python train.py --model="encoder-decoder audio transcriber" --dataset="read English sentences (LibriTTS-R)" --train_examples=15625 --gain_aug_db=10 --noise_aug=0.002 --time_shift_ms=50 --n_mels=80 --hop_length=160 --input="mfcc" --spec_augment=false --win_length=400 --tokenizer="word" --vocab_size=8027 --encoder_arch="mobilenet_v2" --encoder_norm="batchnorm" --encoder_activation="silu" --encoder_depths=[3, 3, 3] --encoder_kernel_size=3 --encoder_stem="single" --encoder_expansion=3 --encoder_widths=[128, 160, 200] --fusion="prefix" --label_smoothing=0.05 --decoder_width=128 --decoder_layers=12 --decoder_norm="layernorm_no_bias" --decoder_norm_position="pre" --decoder_activation="gelu" --decoder_mlp_ratio=4 --decoder_head_dim=32 --decoder_fused_qkv=false --decoder_bias="all" --decoder_qk_norm=true --decoder_parallel_block=false --decoder_inner_norm=false --decoder_positions="learned" --decoder_prefix_bidirectional=false --decoder_connector="mlp" --decoder_tie_embeddings=false --init="torch_default" --residual_init="none" --optimizer="soap" --beta2=0.95 --lr=0.0038 --beta1=0.95 --shampoo_beta=0.95 --eps=1e-08 --precondition_frequency=50 --max_precond_dim=1024 --one_sided=true --adamw_lr_other_params=0.0011 --steps=6200 --batch_size=128 --epochs=50.8 --lr_schedule="linear" --final_lr_fraction=0.1 --warmup_steps=180 --weight_decay=0.2 --adamw_weight_decay_other_params=0.05
Rows from block 3 of the text decoder, named by matrix and row number. Rows with one number belong to one attention dimension. Each number is 500 + 40 x the weight over its row's rms, rounded and kept within 0 to 999. All counts start at 0. Numbers have three digits each. After the name is the row's rms in percent of the matrix's.
# q: attention query (decoder.blocks.3.attn.q.weight, 128x128), inputs 0-127
# k: attention key (decoder.blocks.3.attn.k.weight, 128x128), inputs 0-127
q.42 092:521496401502553492485469570463471435429494450513399478503546427492497493512527485520443476418474516496497509511572599544474535514505484463494436490512530515468594463571535548508461500519471487516490563546494421461530481497502538531446518464501467496452499539513566469506506482529508499480557547509431552456461503473404507455433461483477534549507527563475552543528496495544463523550526
k.42 100:556445497503516471528505482481506523503553514520557437481551535523536450555406478536442524448484467494486464519639531526434594502537582505582483478506504507418531476519483508428429490481449443538447498515501516497501534436506538514431467502518454526488528476488488493516569498506496503446513511534509520504465428470464531477547438492424466461525472593501552485490543486540491484450528
q.43 114:509476557539540500430453424522477513519508573441509494506565538500477539584500457434486553554547579474578547504537425465432514570523525509527551472514470474430476501467443454538516547523586502429473506487477436512505442526476491522460510499490499537497542458507457452496530536480532498484475456472453539496518519544485531540586492491484510425469537472501477487465573532516574460428476
k.43 112:532539434506524537503472560463500529548436542445528509479476532521503491500530451526550490494459542487485418473463476453497430544532526544544554481458492537550490461430505508506555554588525472543547593459503508473510472497509405513549503519544537509474494471481426548525432538511518453540497515408550542510453481430506553530533507458520509468495580483415427499474531446507479520522442
q.44 085:519493439447538511561549526418439483476495490550523506492434528460526525466450513475507487482450443520446519543484514525570452507469553471479432523528536590577582467523546532492535468464455528533529469509532541503518565490525487455442459442510434501463458499439553533576471527476449497458527532491511479422502537493480444496419486472480557543515480576561446453533462513456479477539481
k.44 090:550507505504478476549522546488470535532505543489498538499535596496555565454508543513405466519493520555518484477554496509527493459454474472489527500578454517482493432495525475544473432525521560540495468586432548522456483504511507534405471472430446492530427504451454558471478465492571521472459479485462480473499514530594497507487567452533408530509546503514459565464427496437473533510510
q.45 157:492471551511483554503462443515480534524506538437484489503532537450491530534583493448536449515410471502558476489532459461511528487504455530524477431554486464510433470462469512554538534511540495428480539453386513538506474550484520535539535498520567483567542477500474488451516443458473510509492409438558580570526486465532515563588551518493490465460507435522449449488516533485518471454539
k.45 109:393499509474502523473502475466504560502551518496408519543499545469512523517543541542510548472530522485546503494568473604460529515477466479459471475550465489481465502522505469549439536446507525545505476352486476523454462483534490487485524480527464502492510455481496471453491464529551552555554515518437563510548529527476548517513563471444479551443536493577545432447448585447486531492507
q.46 068:460450493518542476504465517536563548465582451486461473488547508486555528516544472501455471549506492516492526457528524452491489503486432526534414492569490515513506361448549563503516486567534492503518517465413519460539521494458499533470602529447459449481453537493501474516432510504484548486526492471530559489510444491429474486505533534458545528529572527580508486508536407510522459558458
k.46 085:528513503556436542489434428511537448480518474502468440582529495498475448501619521507479498478543487514544481514537535481469524515505560474492469469539520491485510522530474406511456487517529605495489547433458450511432486485589575444431518509535458456493525473559457434483489518513548564477509522478565480454459496451442483543469505470461528543546556493474502522479547508543579493468539
q.47 082:511471523494562458440473583504533432433480474455426496474538427501534476513484461534475510461523556489493523504504561525514506505507503473591458528501507493498514474510528523438462439541508474491523528561521417485563524489519489529478502481472530506435430583494539511507449538499471481462452557533464533467436494496428549453428407459557570527492515577510582515503551483522459500579494
k.47 098:518417480551474529545511504510525483543499522530479446536503540453538506536504442529412528450530529535557439506552526429483539501556602499599497506464517483463457508457515443483528486539470512515483580505488454474461497485468494507481445475500471513474544488528495487479573609474491453476517564533577493451428496468472497412498399430443530469506485520453515500464542486514527475470545
q.48 080:604443516485475497525541552537453493452531464612500524474487437458458484514473495439428556486544492513469540522524519526432454482501481451388438532500548533467609444480517497442488463497511516492454487471500511512482551490505505572439515553483400525539490524443529525509484452479474496491548461488431476464540565519535526526465501523469486540506412535523524502461503541453538472500486
k.48 097:508466422547539450520445491484546529501530499496522440578565573516535508508459510552475524481462523432463423512514531420485567423453574480446517434526490581497521509483536525431440440526463560557496454507502487529495492449559574418459529528528504496543519542480517519452419455474495561494492510442529470464522514475507447478465536529530496550534518484525462517533468510475508529569470
q.49 090:462442510523548504470485458445549526513566423457491462439557504461540529491555470457505504484430440461520559550488454429559558527482491548526466436535456563488468421496560570517492573527532481426494511487466520488455493448508471483488544477509549518541533505469499478489516505443479520544544466513486533524497524389445517534513536572565495522513560454546575509484508481466525425465507
k.49 098:549481530499453597517463521472433479498547552537501525531526555439536443514541507465503519540565542575496483556559472469467502522531520495507505547492489514523525462514525427494485475554501535444470546473492468474374496494441545498369466471470485572513490509455485469475503575538518436500548514512500469450508480487501475497516541500440514485473511484520570526435544507425591450450491
q.50 091:465529467484528464482557511407463424490505478418484515444470454494513500487487504541559482450462496508525544521508531544552477541487410505507447505529550542573522512545552517524465503474485490517551544523478520473558552465496485480481430425446476548413480532516520550499485530476559504463527555570471576475435464527422522489448435452454555514519497575572501500556526442480478461520506
k.50 078:509583542521528464546510626482504441530500569468496527515463607443549509484519510432501588584480557519545522473492550570473524519482450486533522460518506520505468474491493511487470554455523517538463451526405540402472511487389510518477515459484501500471506499494488494471537551518580471533529488550509533501469456557507488459513486475477483503447474517464549513464443467490529498436442
q.51 083:536536548532504464508496540509481478418520514512466520559499444466420474551509470453491546506514586469478477506500542548488488491516532467499558445492512467443499544570457429491459538474508490447443573567517485468426438513486526513418470486539548524519492504467474481508567470508499497473492473563348504485513562502531549490484460514504548546435466507475607477490456563485497487455478
k.51 116:561446428441578546529526518492479553520461532485545514428515522467499561595432472542483521502516579547429443505510487446529453474541545437526508532479498460548516444448537543368527463520513434497508495548572529441522500460443432505466511474513460604469506487427465509522520530509558482553483559520523502513518493496515539500484468485504521469459496530514451551491497498493533481515497
q.52 089:443421436559510556443446472488440502508431517471449444485544494548489476511556459489518397546458486503530511525562514463413521526523479504585497528472522474488434563537494484542500577463541510471438470546514448471535477539497470469550456503498471486528559485482534496555522455532508479467502507470516509496485574423554521528502489435529581421541597500456509463515520509538477501485525
k.52 097:545471516475486498398493495465520537593470472544537512423505517540508507497461451535483422499442460529542514512516456490510521547563547539515526545520474531446470508482446487502434500521537466485481543495442486550629514466522418521597436517530464495526500475455488502543540409491540491501489483473488506575478475407533544515532490483503483423537592532495515456519522497495469491444469
q.53 084:460434526561478568461505523515521506490532421485464482488543436513443480484518454485508486498457510497509504468480532504488533489521450499439457472486433535477493504523492455432464503451532497438471533433535541525455524474467506573507568530512507510564582529512491450473531534492493493599520422530407474581484477472496503562504524585549511555533495438489557593434502498490538517409523
k.53 088:486462482520493545527508552464571447436542502554603486469476542448470457555498509515556560543469629459473428535479506486512505395506532465494536488482516545518556511479447489447445492485513513484495429489534454521482501458463557479466439549523481519509479519457515472464478581511563552511502522498523411498537485535500440486478473521538519522489447502536487521513517550496573480403441
q.54 107:434466422523554501460541471458509501588559475509497446472503456461525487512468490515506541502433487508512487511513537457495499482466438532478448426514505550543480449475584571512512556525480454454502568548513485443549525536496481458455472492481468496486517530451472513576575565522492522478610547520450557468526511421419551482487519521460480520507567553505522507475438440467500491578475
k.54 111:579507587459509528474498463493485483569562492534544491534546493463515463536584532426457582522568516554488481497525490477450520515461476521513474468564477457518496464508468467501497456614560517447457482510444469474520459515485520494410463539488446479517514445528451417557491489544541479476577518519521492482563456477515482558514560580480490491482473527502480498484547436504577462521441
q.55 095:483502499491511431509544506399446503565512562479515510445478489485572526490500468489509466479478453550466589500512463535513506540472457503431472540545510531624500438529534519532515498488485491522506497558479561433584532503453506488495504389464479516447462587417514534547500498492503503479565527551470513509458508499475525478476534495435572526525498575554527492567480437458454484517490
k.55 084:509557452477534510530522531494525435562552540496412517531551496442507578475539543484435535578582490443521502490506529516453452540471496489455503519531505497441453478486498429492406478476520500474464426488478550492512507491485463529446541448500488469530493505470562529447496478491649519503524513551475476488599537557507480524530532450459528515505506480495482568456411498502532502462452
q.56 104:487443476574486565506478511584534483501479476475435478487493533513421509517476459477511498506490493498531476403512507511454529495536508469472521490472516527455450568518454427462508510397549527494477480443519557473386494498505534596554492527554509485518586468538488475470537512483491507528458439507497437530522535520533523581499491484513552485545469455441511541445503482570560555402507
k.56 101:518492501493504519450498552459559471443492482491585481397474517520461456507451507511585472513402537462482388482438528520533502431489474487506557437478486542540518544463423559485542544438548484539491469482532499558516552476476486508579477536537517466526499532454481534527500462533505551506458489486530412532492466463537553528465468529599507498535451502464480549529515518529495539436463
q.57 091:453477548520503575445493440474450530517526531526431459501490498499495472538569505489579491520444448473586492523541457433502529510488454483527441410510497488493479500490479503581510550551560509458453450430456532533474501532523507472467502521521558430542580491513493483485531439503456498451472432436541516504513526431555552606537525506475487434485566483441480473471532548494545497465497
k.57 098:500515584479455450518535521490476552591472510575486547501523562470557519479500460542485482513530531578541537469505452511514524489547524423520472514490481525497571451462535505580466447526519520526510482503423565525562502457503422526499497546460413495535514517448477484464504482455536419513486518418490501553547404447554471492488536454471485467466561473462460499493423500443439520498480
q.58 091:558541466439522523497491474473537489513466495454441521445504519414522504471527492556524470452419468564543461492503551527535426483492517519556438484528559539552557486473558552574540512476484532598532545539465480494523508524492498477544466442502515504434500501518540526515446494509504488441485513484580596438457486476458526429469442454490573473493553525520447438510489473495468523592494
k.58 091:479541549522506467489509507480482509514491438434478505493494533511550511438485568529462504487474523537571518487569541606479520541472470482524439431557458515498464522537440462532497535444541569586459531481436513515406520455540510500537497472480457436503515450513469539499566405519522519466553478486437562471460445477515502501483565497435445489519515530550564464505545454457513557464541
q.59 101:419484510515421553495496502504526455488461456456469475516458472503427490485555492460566487451401485495534475456506516587557521481515453474464499460464518545492526569510470510516489499452504537518511480407463566564432509483507549560515552469555509419527545506558501461413511465481477518548489451467492504558485435472541496583470508562545516532529453461458536549479505543503535525437537
k.59 109:498480541489505478549571566470492468447496553522575519488445574440515476518459530498500543535438578535474481488525517581555515408484487425547529507527503551509538472522444524490460497400536503542521442539499558497502505476422498512506499474513463488505493493468509498414538530516557565513446454469478450535452472522565495516489528497477449533476393551475498562501466517464517498402505
q.60 076:471461490515527548515448529478497557523379556496506473454560491545518492449480442492527462540557460535554519521450487507517556513521544499548522530473495543545494508577496474530477513394551521503492416539555469521498551503462439512545510436474473551450502545451510519552393554501514448554476472485506466515431438540542474485479520462542584445577488483468497470503505505463454494472521
k.60 093:504521531514518526493471578443529465552405519528503515410515493519483548467537492521456489533457526462521472503449505454558463525490468467531433561500444540509493537464464464583464521484577580528499470478483475469523507523515427510530484508455443493528393529461523509498477523490559544569513532549470478496512493495551420484499476425545548486533524469525496530556532522436538570437405
q.61 091:522480552538490533449483460562497529575450544485490465535499504502450521567490440430511517492552534537535500452518463489463510524539532459506515443485457468469497550478444427518595476546536486469454504449487573522408485499516499566502509502528517449533543502479432435451531490479510474467509406511482483516549500483521531618547497471483469444532483438425517502475550568533562522437516
k.61 082:524549494453553457502520565464575443552443609492543517540504472444500512536481511526547489559522544407446438455462515424511511515481525476495488423512514487536466541459467539478585548508484487510473401476550557542520505420506422496510517491523515495529486474505468518495451533487557475525584553504514491483465476467573488556469518500522542515508479511463487537514481540429502556500412
q.62 077:520527474497524444521480502569487527527475604488504523550564529421473541528495435497485513537523520518508527491483459512490517450545516490474547489514489433493530381456529448493539443501484440502552523537459400574499459576436457574488524539489457534488526539510462402546492517497525492469550495443452547486498426561485471504517511481503473482420474505465449485500486562427525480533464
k.62 090:459531441483556456475448474459579483519478553480490518497515534535506496511525572531531574475527543489470410473533512484487515485431500521492503453589521521537529492461512484530507499508474546529551490401515424507516466537587513462453530538490527488457450444527470472507421513514561573512543550482536585461502535468431465501465481499523484526486564506603488451525516469432475551561460
q.63 057:460487490504438457476467565517522414487468482548525522524515440502517474486494485533443480506488470575469475449459600604520450480498463490561392520481500529514598496489569522473489441523527517521539499515500558455514535515510539548491533529444461378427462563451564460483500573553470503468483518502447457496483445473467486478430476497494535528520548539519487518532504499521534537515498
k.63 069:544448510495462526533519523486583412473472457479557480531542492467525453550539481522463514460528482548528445499572505482534475465526602425481483465565530523466512575497480514493462363416527549533462476520454531554479498472494520492458466501471448474515526468513514464484493491438572546498500500469558470456460452477504460489451466472508503551540525516416488537500517481603557539487509
q.64 110:483508502480512519499559477515500518492555509449468484548515506525545497408488601485505538562451532408524513543517473494520529548421488475447456448564488507543540476488473514545548568460587578532517384511481490488506426552509493446486551432541522501521465519446456494580505536503494544482481467545496496538540482488463464482504563478459468558483473512544544436449409494517506528490489
k.64 107:423517474461519575488463534476507479486458541606464471448464431486474492518502474543514473490482550573502502547547523489530505462513500536526488530422517421472452528538504548541513395531478465378420564546508472523528467496515470538529501530457476491546601466469491465512497494444533461535501568533485521540467487480537491474498462558589529445516502540466476479471548560474511496511538
q.65 138:493524479447478523513520519478511531447463470540526528544470435442505435466451442549412465511533509534454554494486555533459437506568584445535477565488552559556586517479542508472513475524414448497520470572521484512516510470503496519490507487450531487451494486510528488490535516570428473450507550465431486474443597481504507456508446501493505472550528539455517506521574476487504535608488
k.65 125:458561494482492408524496511500495497508519545412525563519525559491474484457485559511537511395497524499494478488462504496544530478474516456509525522510514529463489524519520439452490457521543531544562598525522463539478474551505481470539534523513465514445485562536565500497448438467540537475418523549520485470526489520454407503443473496543532570501383445470443512539460521457406448510499
q.66 135:398470500504456458424428546551614509440470610505525543560471498477454556501476465490528522533550512503494374416488498547473520486566482528482457470443485502511534537499535505456507447438502492594488483511466532492459527495463532554589580554485441542493509516498496532483492486535467537540473512542465481509525552508486511491460493497564482438452498483478533497508504486481491534483491
k.66 133:483541520498417569468535471532506544674463502547501506491500519433510487522499488494457435526498471601472419519526525464494521480484573529519479495480553441528477474403495461482607521553476489470534519466492498539502460512523447465465470537527520509508494460506472492469463542493470405497562463441529488484484534450564495547561511506472533519514480475468463519427506547526517476516473
q.67 088:518484512541514544476492539433471393490549489505474540526527423508471551446499506517497541546475441514505581496512449537505501514500479609527448497487501475554469511614531501573499424507542506499535467536447588446554509407489485507505428489439512453516517529516498540471477490549507485429535507454568479515428507513461461495444553558513514499511577515513508560516524474527496461507538
k.67 106:493498488499567440513536513528523479470495492486484553430490495486562463544463530546447438503474549493441505423518493542494425535492481506478528541525429517536506500511514476492528597378393456535601495562506440436511517534545466488493479471473559516479447482456494542564515516537467525512476548578459552486531489496472547484489519463529510469479535516549469442474466414493471494555461
q.68 087:440457468551534460403484546494535514458478490494477458478534504508556619474520490501542508499529528484509467534400528468443503557541479509495513521444547505531484504508574522452521526462523506526531502535419538453535463546502536483573458502449535558461423557527505512534555516515406472456467522536488500591493421473486509465489465496474562474468489460508602474465487487495498443552526
k.68 105:473492446481498572503501457468488428472499453555541504431476478483537497540503505491472412440572532492475481527481582482556403547489456530550462523503505497533457549577556484465447455485459445449440515549582522439498473493498559478581455449496464526539536441480504574552478465484479525532575568497508530481500512466445474440494493510524592530485487529513483433498493488492482511473474
q.69 103:532519489480496557468510537516504508464505561519490551547471463478499549524504438538500541442574494597541481401466470494456478478599494549545508526439601480505471514470556447469415428473492520514496480504419503518521511511500482533489439508473530483490505536582533542508503473523449413447496485552504452536437494484508592511514477500512537441487518537479487471455541527507483581507418
k.69 108:505536478474438483505500518517517409518495440484535494519497466480509499464444534548458456504517459482405488507469514518486500490475596530495525530523510542471574506556474466510589506514411509520529510517571499511536478544482539477491534551476506464412490449520531430476457496523480495499478535434500512428412523452468411475432504500545546586611501486471480498562546436484528499551488
q.70 130:550457451486482575452456569540493470570455470463513533499509469491456476560485431479495527467595544521464472411437504529436541500601540504511489551421534494480525496538526456462473463472510437472498554529478470510440525502450506571485555518480535466477519507584552461476511456526467441472495491496475498472458458530479488460501480525577507521553453503500550583528565491535509577494477
k.70 104:489524500442526461479462546505527492373488517449457575515521480483522480470423538576543468514520495466485427521504474571526468552505419521546573528490494568494517526483528538500517464485479476587511497556555481474513460468549570524522478447528515482467506472530534519553492463498472524447466562480403521431527511406431524477468440461504499490494537577473472429466505474509503481539470
q.71 127:436493490508517493471474523517501554497541489456567542505550524485471526544450457446563497468510518489406415462395471539477554517572420540489528476450455544504551444490533496393568495510508468558540523509539469503468502516475595507545552535517561561449450561549533508531480491491422492526464493465501547505515449562439483435501510535513494504493473455482559474500494511539475497495531
k.71 103:485425529496497536450498518542511488559436476578489458511501480469453506461507466477527543559501548542538470544496463487465521441523561518499431467486524472492459473493519519591481469564504440472480512557461473538535415493589456507549462509486450535610450472495450550504484557451524515520549477518541482515474522434592472487591502494530416438506506483460525528448459502465534492503457
q.72 087:551507486557482489529420478489458499549471442524538453519460504460522514565509499478433419503545518474496535527463466473494485513523514532476519525527511474549466589447448480466542538587438498440513598456522450560518475466568513517457516561522506411541538470480407429528515510492469509513562465473518528548513504525526447539586527504483479513496565469449447459512516557554536547474511
k.72 105:523469584469486488528501492498498488471512534545501453466477481426523527492446479531553519479481390505570500516505487520505506480554582466489494564460584534467408493503475498489497493519532500467443416472417584551527483452485490527491472482487490491485481460521511562446554465531479423468506484498531465511457544471592495551534513546507438423498496593525482548535563533450557499454463
q.73 099:497530484437435487512557542492547476563468577508534476542483520481469487455457533508484533477579493531483485504515443501567495488473466551535483481562512499559493534497495445527511446545482493430487517535509607571483532554560534459531476436489391454485565476531462541503470518529528551458498520595513501456456524534506527491488415576552541530525490468547434490497427467469511499476449
k.73 110:532466474547418555461452441487549523508485491470579515530532427489474560591513528499455479507473446513506473480488494501517412502466561492437521488479478501516553497458486434600573489490507533520495460457525499550516500486505519502492470546528545488554512521476459455580585485548438491514555476467474476486515599423451551544473495443463513490571481491484443442495534572527470488515545
q.74 107:503468506508520527502503489477471555483551484401543531540546500493460453511554540470374454498446432485502521471509476550479505548487494517568500489572488468519500491499501499528494524540518512499474499552450454479521438512534578510491573489528543430490512448485494530470494415531447534519511500465497599562589549418468505512556458511437468506428522456467442456503502475571530473506570
k.74 123:538417493554567561452481503511521503466480506516447449514449484501533536469500465503516573598526504503523548499501476485399476455504496562470498532433478471554466477512511516522487574467536535458517444524469478393531564487494421486473478516424522544524461543473509525457520526476534431525446514546573428513476480534548463515497504585568467444564533502454519503477488505495540513527434
q.75 093:520503478528464524521463453572501535571464554512556519521463522586466435503415501598490502451502501544511504453574442485516490520513498423502517500498509532541476549457490388512498484474502498514550484494549452566493438484597472472544535488481481482529555471504478513509495485499528578504494470489476500499478527443513417552526514530528427475546555480455416517498499508468515579449409
k.75 103:434538498529385483470537502500467465552473534478531498538465441428452556529500485536548486482485416553585463510505487520472501486543550540440494542457536485432484506521468426538548501511518473500469502469434510559481539517447530517401498565493531450456569543525522460474519534485526384487503524503475512543477495465571534527518468460558470481540497488541504478490558532499536505418552
q.76 109:464431422501533412527442564513570541487454501506529496524556543496492504462478497535460432450477556488427487486404538467510532454522386483544498532515476562571502476471561483433502477485499486525522550583498496534488447545543523481530518528480475543461488547475533518563561434528478521497504546549479520521513527562491507454469479438511503503449505498465563495473432447501461455570495
k.76 101:411524635506485563483512545520502524519506515495522496532476524455518545546544484390519436547548444580463433536447466563563456456526530566480480578440524442528470477544531476464517474548503416465473456510488539505506479473471482475525489505556455556493517517460421466474456521432522480531529463550475467508491451484512529499571508546470484491525522517493521509444444514465493498459508
q.77 106:406466496577525481447370483491519512470410502491531533474543523466486590513528431533561508475520523552506467469458509538488415540564454496524522532396436573502488537482563473496431522441473523528500513539452487473501515458534509504596523535434536542503482478512556496476513501469474488525489542505471466559476520502535561446529515509535470424523532492511524508457544510496478511524541
k.77 103:455590492452478543509536518521485483585531529421543489484445489479539439528507501404508488490489489536532564492439533418487511540545590525471449532495539476500520490556484422512483600516468425478492545519487533459458490487495488464472521444546523508468470539514489509531441565502464442529440521533472509460518523493487458479543519441483587523465526456560509487523511398480453516464443
q.78 110:431432512584576471499416468509548528460501525465497501454502550488491484458486498491541568587502578474554509514516491424469467485514449552557491491500446540475468510457538476464363547521569515485469491527489485465447477533503506542514589535492546476512489513489478499482524493466530528562489531506406499553532425525436536466528472476513479437546471503518580514456522508460477454520508
k.78 122:475491539554518542481461470502484513488585484465430427491516478546551522596565509446449430413504491463488509498511526492473553577505549542489468495471506505512508574510497498468452525499484504483419487489519445411522504442489580484495551507561561553487454443448487543555508491451397473484508504597530490475481480444509510514511557504469518494544503505521463438417504499547470482490540
q.79 134:526563528393444467502588487496524497521490492513498463590480459468485451423482544532447453521470528555551542561487499538518474500450520468478552520563525486520531497486472497544584429523461538494545481539470512556522489504580501473473432466499447407488489448546512522448512521488495503435486531479529466463456568477529528534496521558496458554465502491510391525509463543467565510517440
k.79 115:556531480462532503524526484506492490448549538446543492586482405489433444475537512493466518536497447521535480519394437492522435454511524469442465554540492429452500537536481434597513485509488469488537549530499515629475522590531475490488514486463550444533536515463477446495542476525501474465501456419488473500539495521476518541491488544588457480508476484480450517546482560491482517481539
q.80 090:537445510493471510414442502503501503519523523498471449552486486524500604446550537513520453472550393491512539502479460482456595563481454495575480519572514478585513520463511477596434501479540513454456464480441516473485415539542516469531492509528504509512542518465481477586523513504539486468525517554492528568533509503467517529572537500460512508468540509535529444422423439486511520475505
k.80 097:479518537538486562489477442486450473536472474536522550504462492459568519539474467497492481519481512530493448522494528454453473477533525543473512542446475512508429518560533495430485511512467472483548506532514583431553431501408454496518481516494530507502546448536474452514518501552474422540508560505486458467435591411554438503516443541521476436553511558447570500512571471433547477532446
q.81 100:484539480438522493568476550435417520444526537512499522519472460457510490468496515550437517423497506498472567544492535501526457548521552515453387558510507504491507503523533484512458534493475477489452523590532542436521499480428473465505490483470506520472508544473488476636538519592482474461585532551447484498460531524470486423443459462457535536485552540511514520577477494519467528530483
k.81 113:506519484455433462467463536484532488496447510482487574426533559563532496480446517552588524450530514474453462517602523570550514518489523519479513557447520583523457490518508484452475467445454490558591504494555459509510472477501486491544497497483455499402477507497525530520483519477537536490492584530499485465457531498446477436456454452514574559530478542455506438463504420486433454505512
q.82 128:467468485575511478458487509490569481511507500509557518462517514552483442548487473447525466501492538516446459489474445461491569466534438590510506467469455496534533456496571521516430432497567477539555530530512425495533548479509524498529552528469547613504451558462531530543437485452512538577441443496491522481489435559444446474466500538571473498548494459478523535474466446499445470537530
k.82 140:451487576499561465531533439524491566551466492514487458489567525423518506494561486476488516528440527556521505471431465451496472504528464509448474536533530505497459481433518522557519533583499472431427456517415519408534454494495531558467485493498513512524481455425488521473490537490494483496527455512527528576569468523516541509572543549445420418488477447551507497498417504488514477511555
q.83 100:481534521479506466500546477477516577483564553534501466546536390443536487404533536556500467511516485482548595568482490489509469518472502465556490511573450481484491530431482476548414521607489548507489528535452589495524414527500541471504535471468501477499461479537471452455536572530447511497518539550435516532486481527445562476470484520469498525506498424513472440507520495459524534518484
k.83 102:517479477545460494465410464490498505514551470486546459520524475540501546559530521413440523413516468420473447471555531501498535551479525517461450466479481540483445535556536502493518476481487466481476509480552515517484509518543584500493504545562509519535493487481464522569476422459407560469499533488521562497521526499488435528491479573561576516578509445459503400491523544471498434491567
q.84 108:468487568513454513450444457496541487553459548499506492505512535534489532456547538482560436473487406470520562527505470506482570566460495479510483509505470477540570482476464475630518521473564540467457488481476490475496496501547493481518568503534486532513519510456467474519482511434542510546537483488480599543551428549482447529535556528526462473543558487549539425456462546419487479458577
k.84 111:481459493513542545424526486490443501544482456506472490488442510425551523525492452507445530513489546555560503526484538451443455506573492527459467482504553480486440519521544474431481550610561458460513549474430492474463503490419492512458442481449528491500503546592479482533557558575518431500514538523469507491500544464542503490541418483445496447502493513469503499508614489475528510535449
q.85 097:521525577591497495484450472544496561452538536432536562437483525563512413533457547467529531560519588453498457473530486479548514532470485488500535492550466490515465562476437425535477532499542556527516462460487475536502468506530514507543510476541561510502451475482456485509490552438475558585492454558483523522547511468503367482495442515462492476509421459529514464479505556529501523486481
k.85 124:509500530451388520439487505485481503549461543540470391571509473466443597503556474500467466469457417546577473508489468509441536525551527528512472474455534461502468456463463496553545489506498501416408470501470525523530492466495515504468560549481471508547555463539505483508546477492494442514523474428554496544473439473545537510574558532520459489506581489501511521487522549557512470468492
q.86 097:544471463469488523555535518476469554532522466463565496540548458466475366454428498558405455492485531509446538490519505513531470509508519516529486532581466558523484495521512476498492469568481436502515512594545475540498458496487513527501563447466480424452497482554511542491509494568490526501500546461464541457467537506431481436507440573508471566521492434455441575545502462509527477540482
k.86 102:472499487531502453459469528502527566468554536399494562528514496526440528567526515476530522504473485489478470475492440520467512535476470495476529545446466506482505487487571481582491475457530516533514434496485468495511528548556513514519565549529516530529459550420496542549518484398501544489465498552477471536610465497468501545491471489576446445532473472500505414410412534496418506504561
q.87 100:589547541504435474508500505460514469539535426513506508487492518472471418447518566475543539550471510421531473560502474491575517573438474485455419482557519527483519460479433481557592542550505569466509525507540503543489525574511535464409549482544471484520517538486450445451472510453501538519493530436471517473484476510468462462529515526508484587530459503547508523505427518436540495482524
k.87 104:503504505455560522491505463513492543471486529515462455546532506449414567502555477537488475514498500558557531538519466501442506542532527457479478473523532459453515484465497485493515449510483484455502420486500510530549454466519528525595433534493542495587488470508452483486583494517467452442473460477559454513522579436544536584544486529471461417458534509423437466420554563519542465465534
q.88 089:549545527517489444544497533460531484435470519521545503497427462478499628447501538493505512492525500504502526520503498547580495495463602498450424542523454463440462484518444522554526471506512518508452510506504552471514499466448482508537555540491457494482527506448443461515502479506474504524500526474468543600494547603461441497495548494466596500461551555482441401509467561525505483502556
k.88 102:549516522473405568423506472479491481527489520559472493465502488508483537505468501517462434421486457536548521492493547513492551565519550521426476464476580496565484520499497456490559455563515507477525561450488450500459475531555488490507450462440467456424503444605486500482489554554509421481579504531534523435443515455525496508512454456487583581472488497527486518507526475486534501564469
q.89 105:538422485521513577439445515519503500553374518438479499491543519472473526473424456549485500494528562526445462453475511519483555539549545552564498549446510551550408531568521535482532459412503445441476460565492487454498476494493511540574522527469541501477513472513510574517520518521538475504487540542517471540466554521504518450562459495526546442499476545481532456441453479518511497547520
k.89 116:466484468518524512416475514494511507440529566443514539477470477520566539552498519488493391410543511560481499483434535485553454537505488542439536519482484479548537505541570492571446499466520511549509507551516496482505488545429505497620517485507508507440494479490485505535480497478535523564500577555434521478506469427450493473468458437492546491512509459482428410497509466493428529557459
q.90 114:452512482503577490560516550425469488503466493507537509502469486449550530480516478531458518451510491546479553539517541497560417564554495542497412536447533536482529471538571528506397532523483449482505526586547513464551534518468451448567502466458470532455477500471496512576501494521450502462525555506445546485468555426455502437456419515483555469483562511496534520559521464452478465538504
k.90 141:478508437517495507505512523483488507526477505497516549402518519532536475498439521578523502418530502468461511508498545481547498541478487470484500525470520567534520514538531452480513521470484455560588519498555452432483517517479543462502458480459485534396462588498559530508458519532539512516485590509490445459458525550409454441426492415509587553510452491525492456498468474469405485509536
q.91 105:503503549522585503483479517402463508550543439467518446461484551442580495494580546432552490502455478488519502570515488479540490547455436566508445522529483499465438507498507536534425586560519510406490565546473484470513553577506485448475478468495567480505457506460483508542484502467469521498541544546492565467503482486481502475543464508455482531491492509569570509494484454501537415522550
k.91 106:496442432497565566548468531468511497463545519549478504421525460507531475466450494522476520526509547435511564508489519459480456537517519488499451543460535574484499496538574479477444503408464461498534467550548490443525502434448507515547463456456502558519423542477485600523517551532442485551465538547497463536455523488446473453466521480483596437526475528501567474542517441496440471507502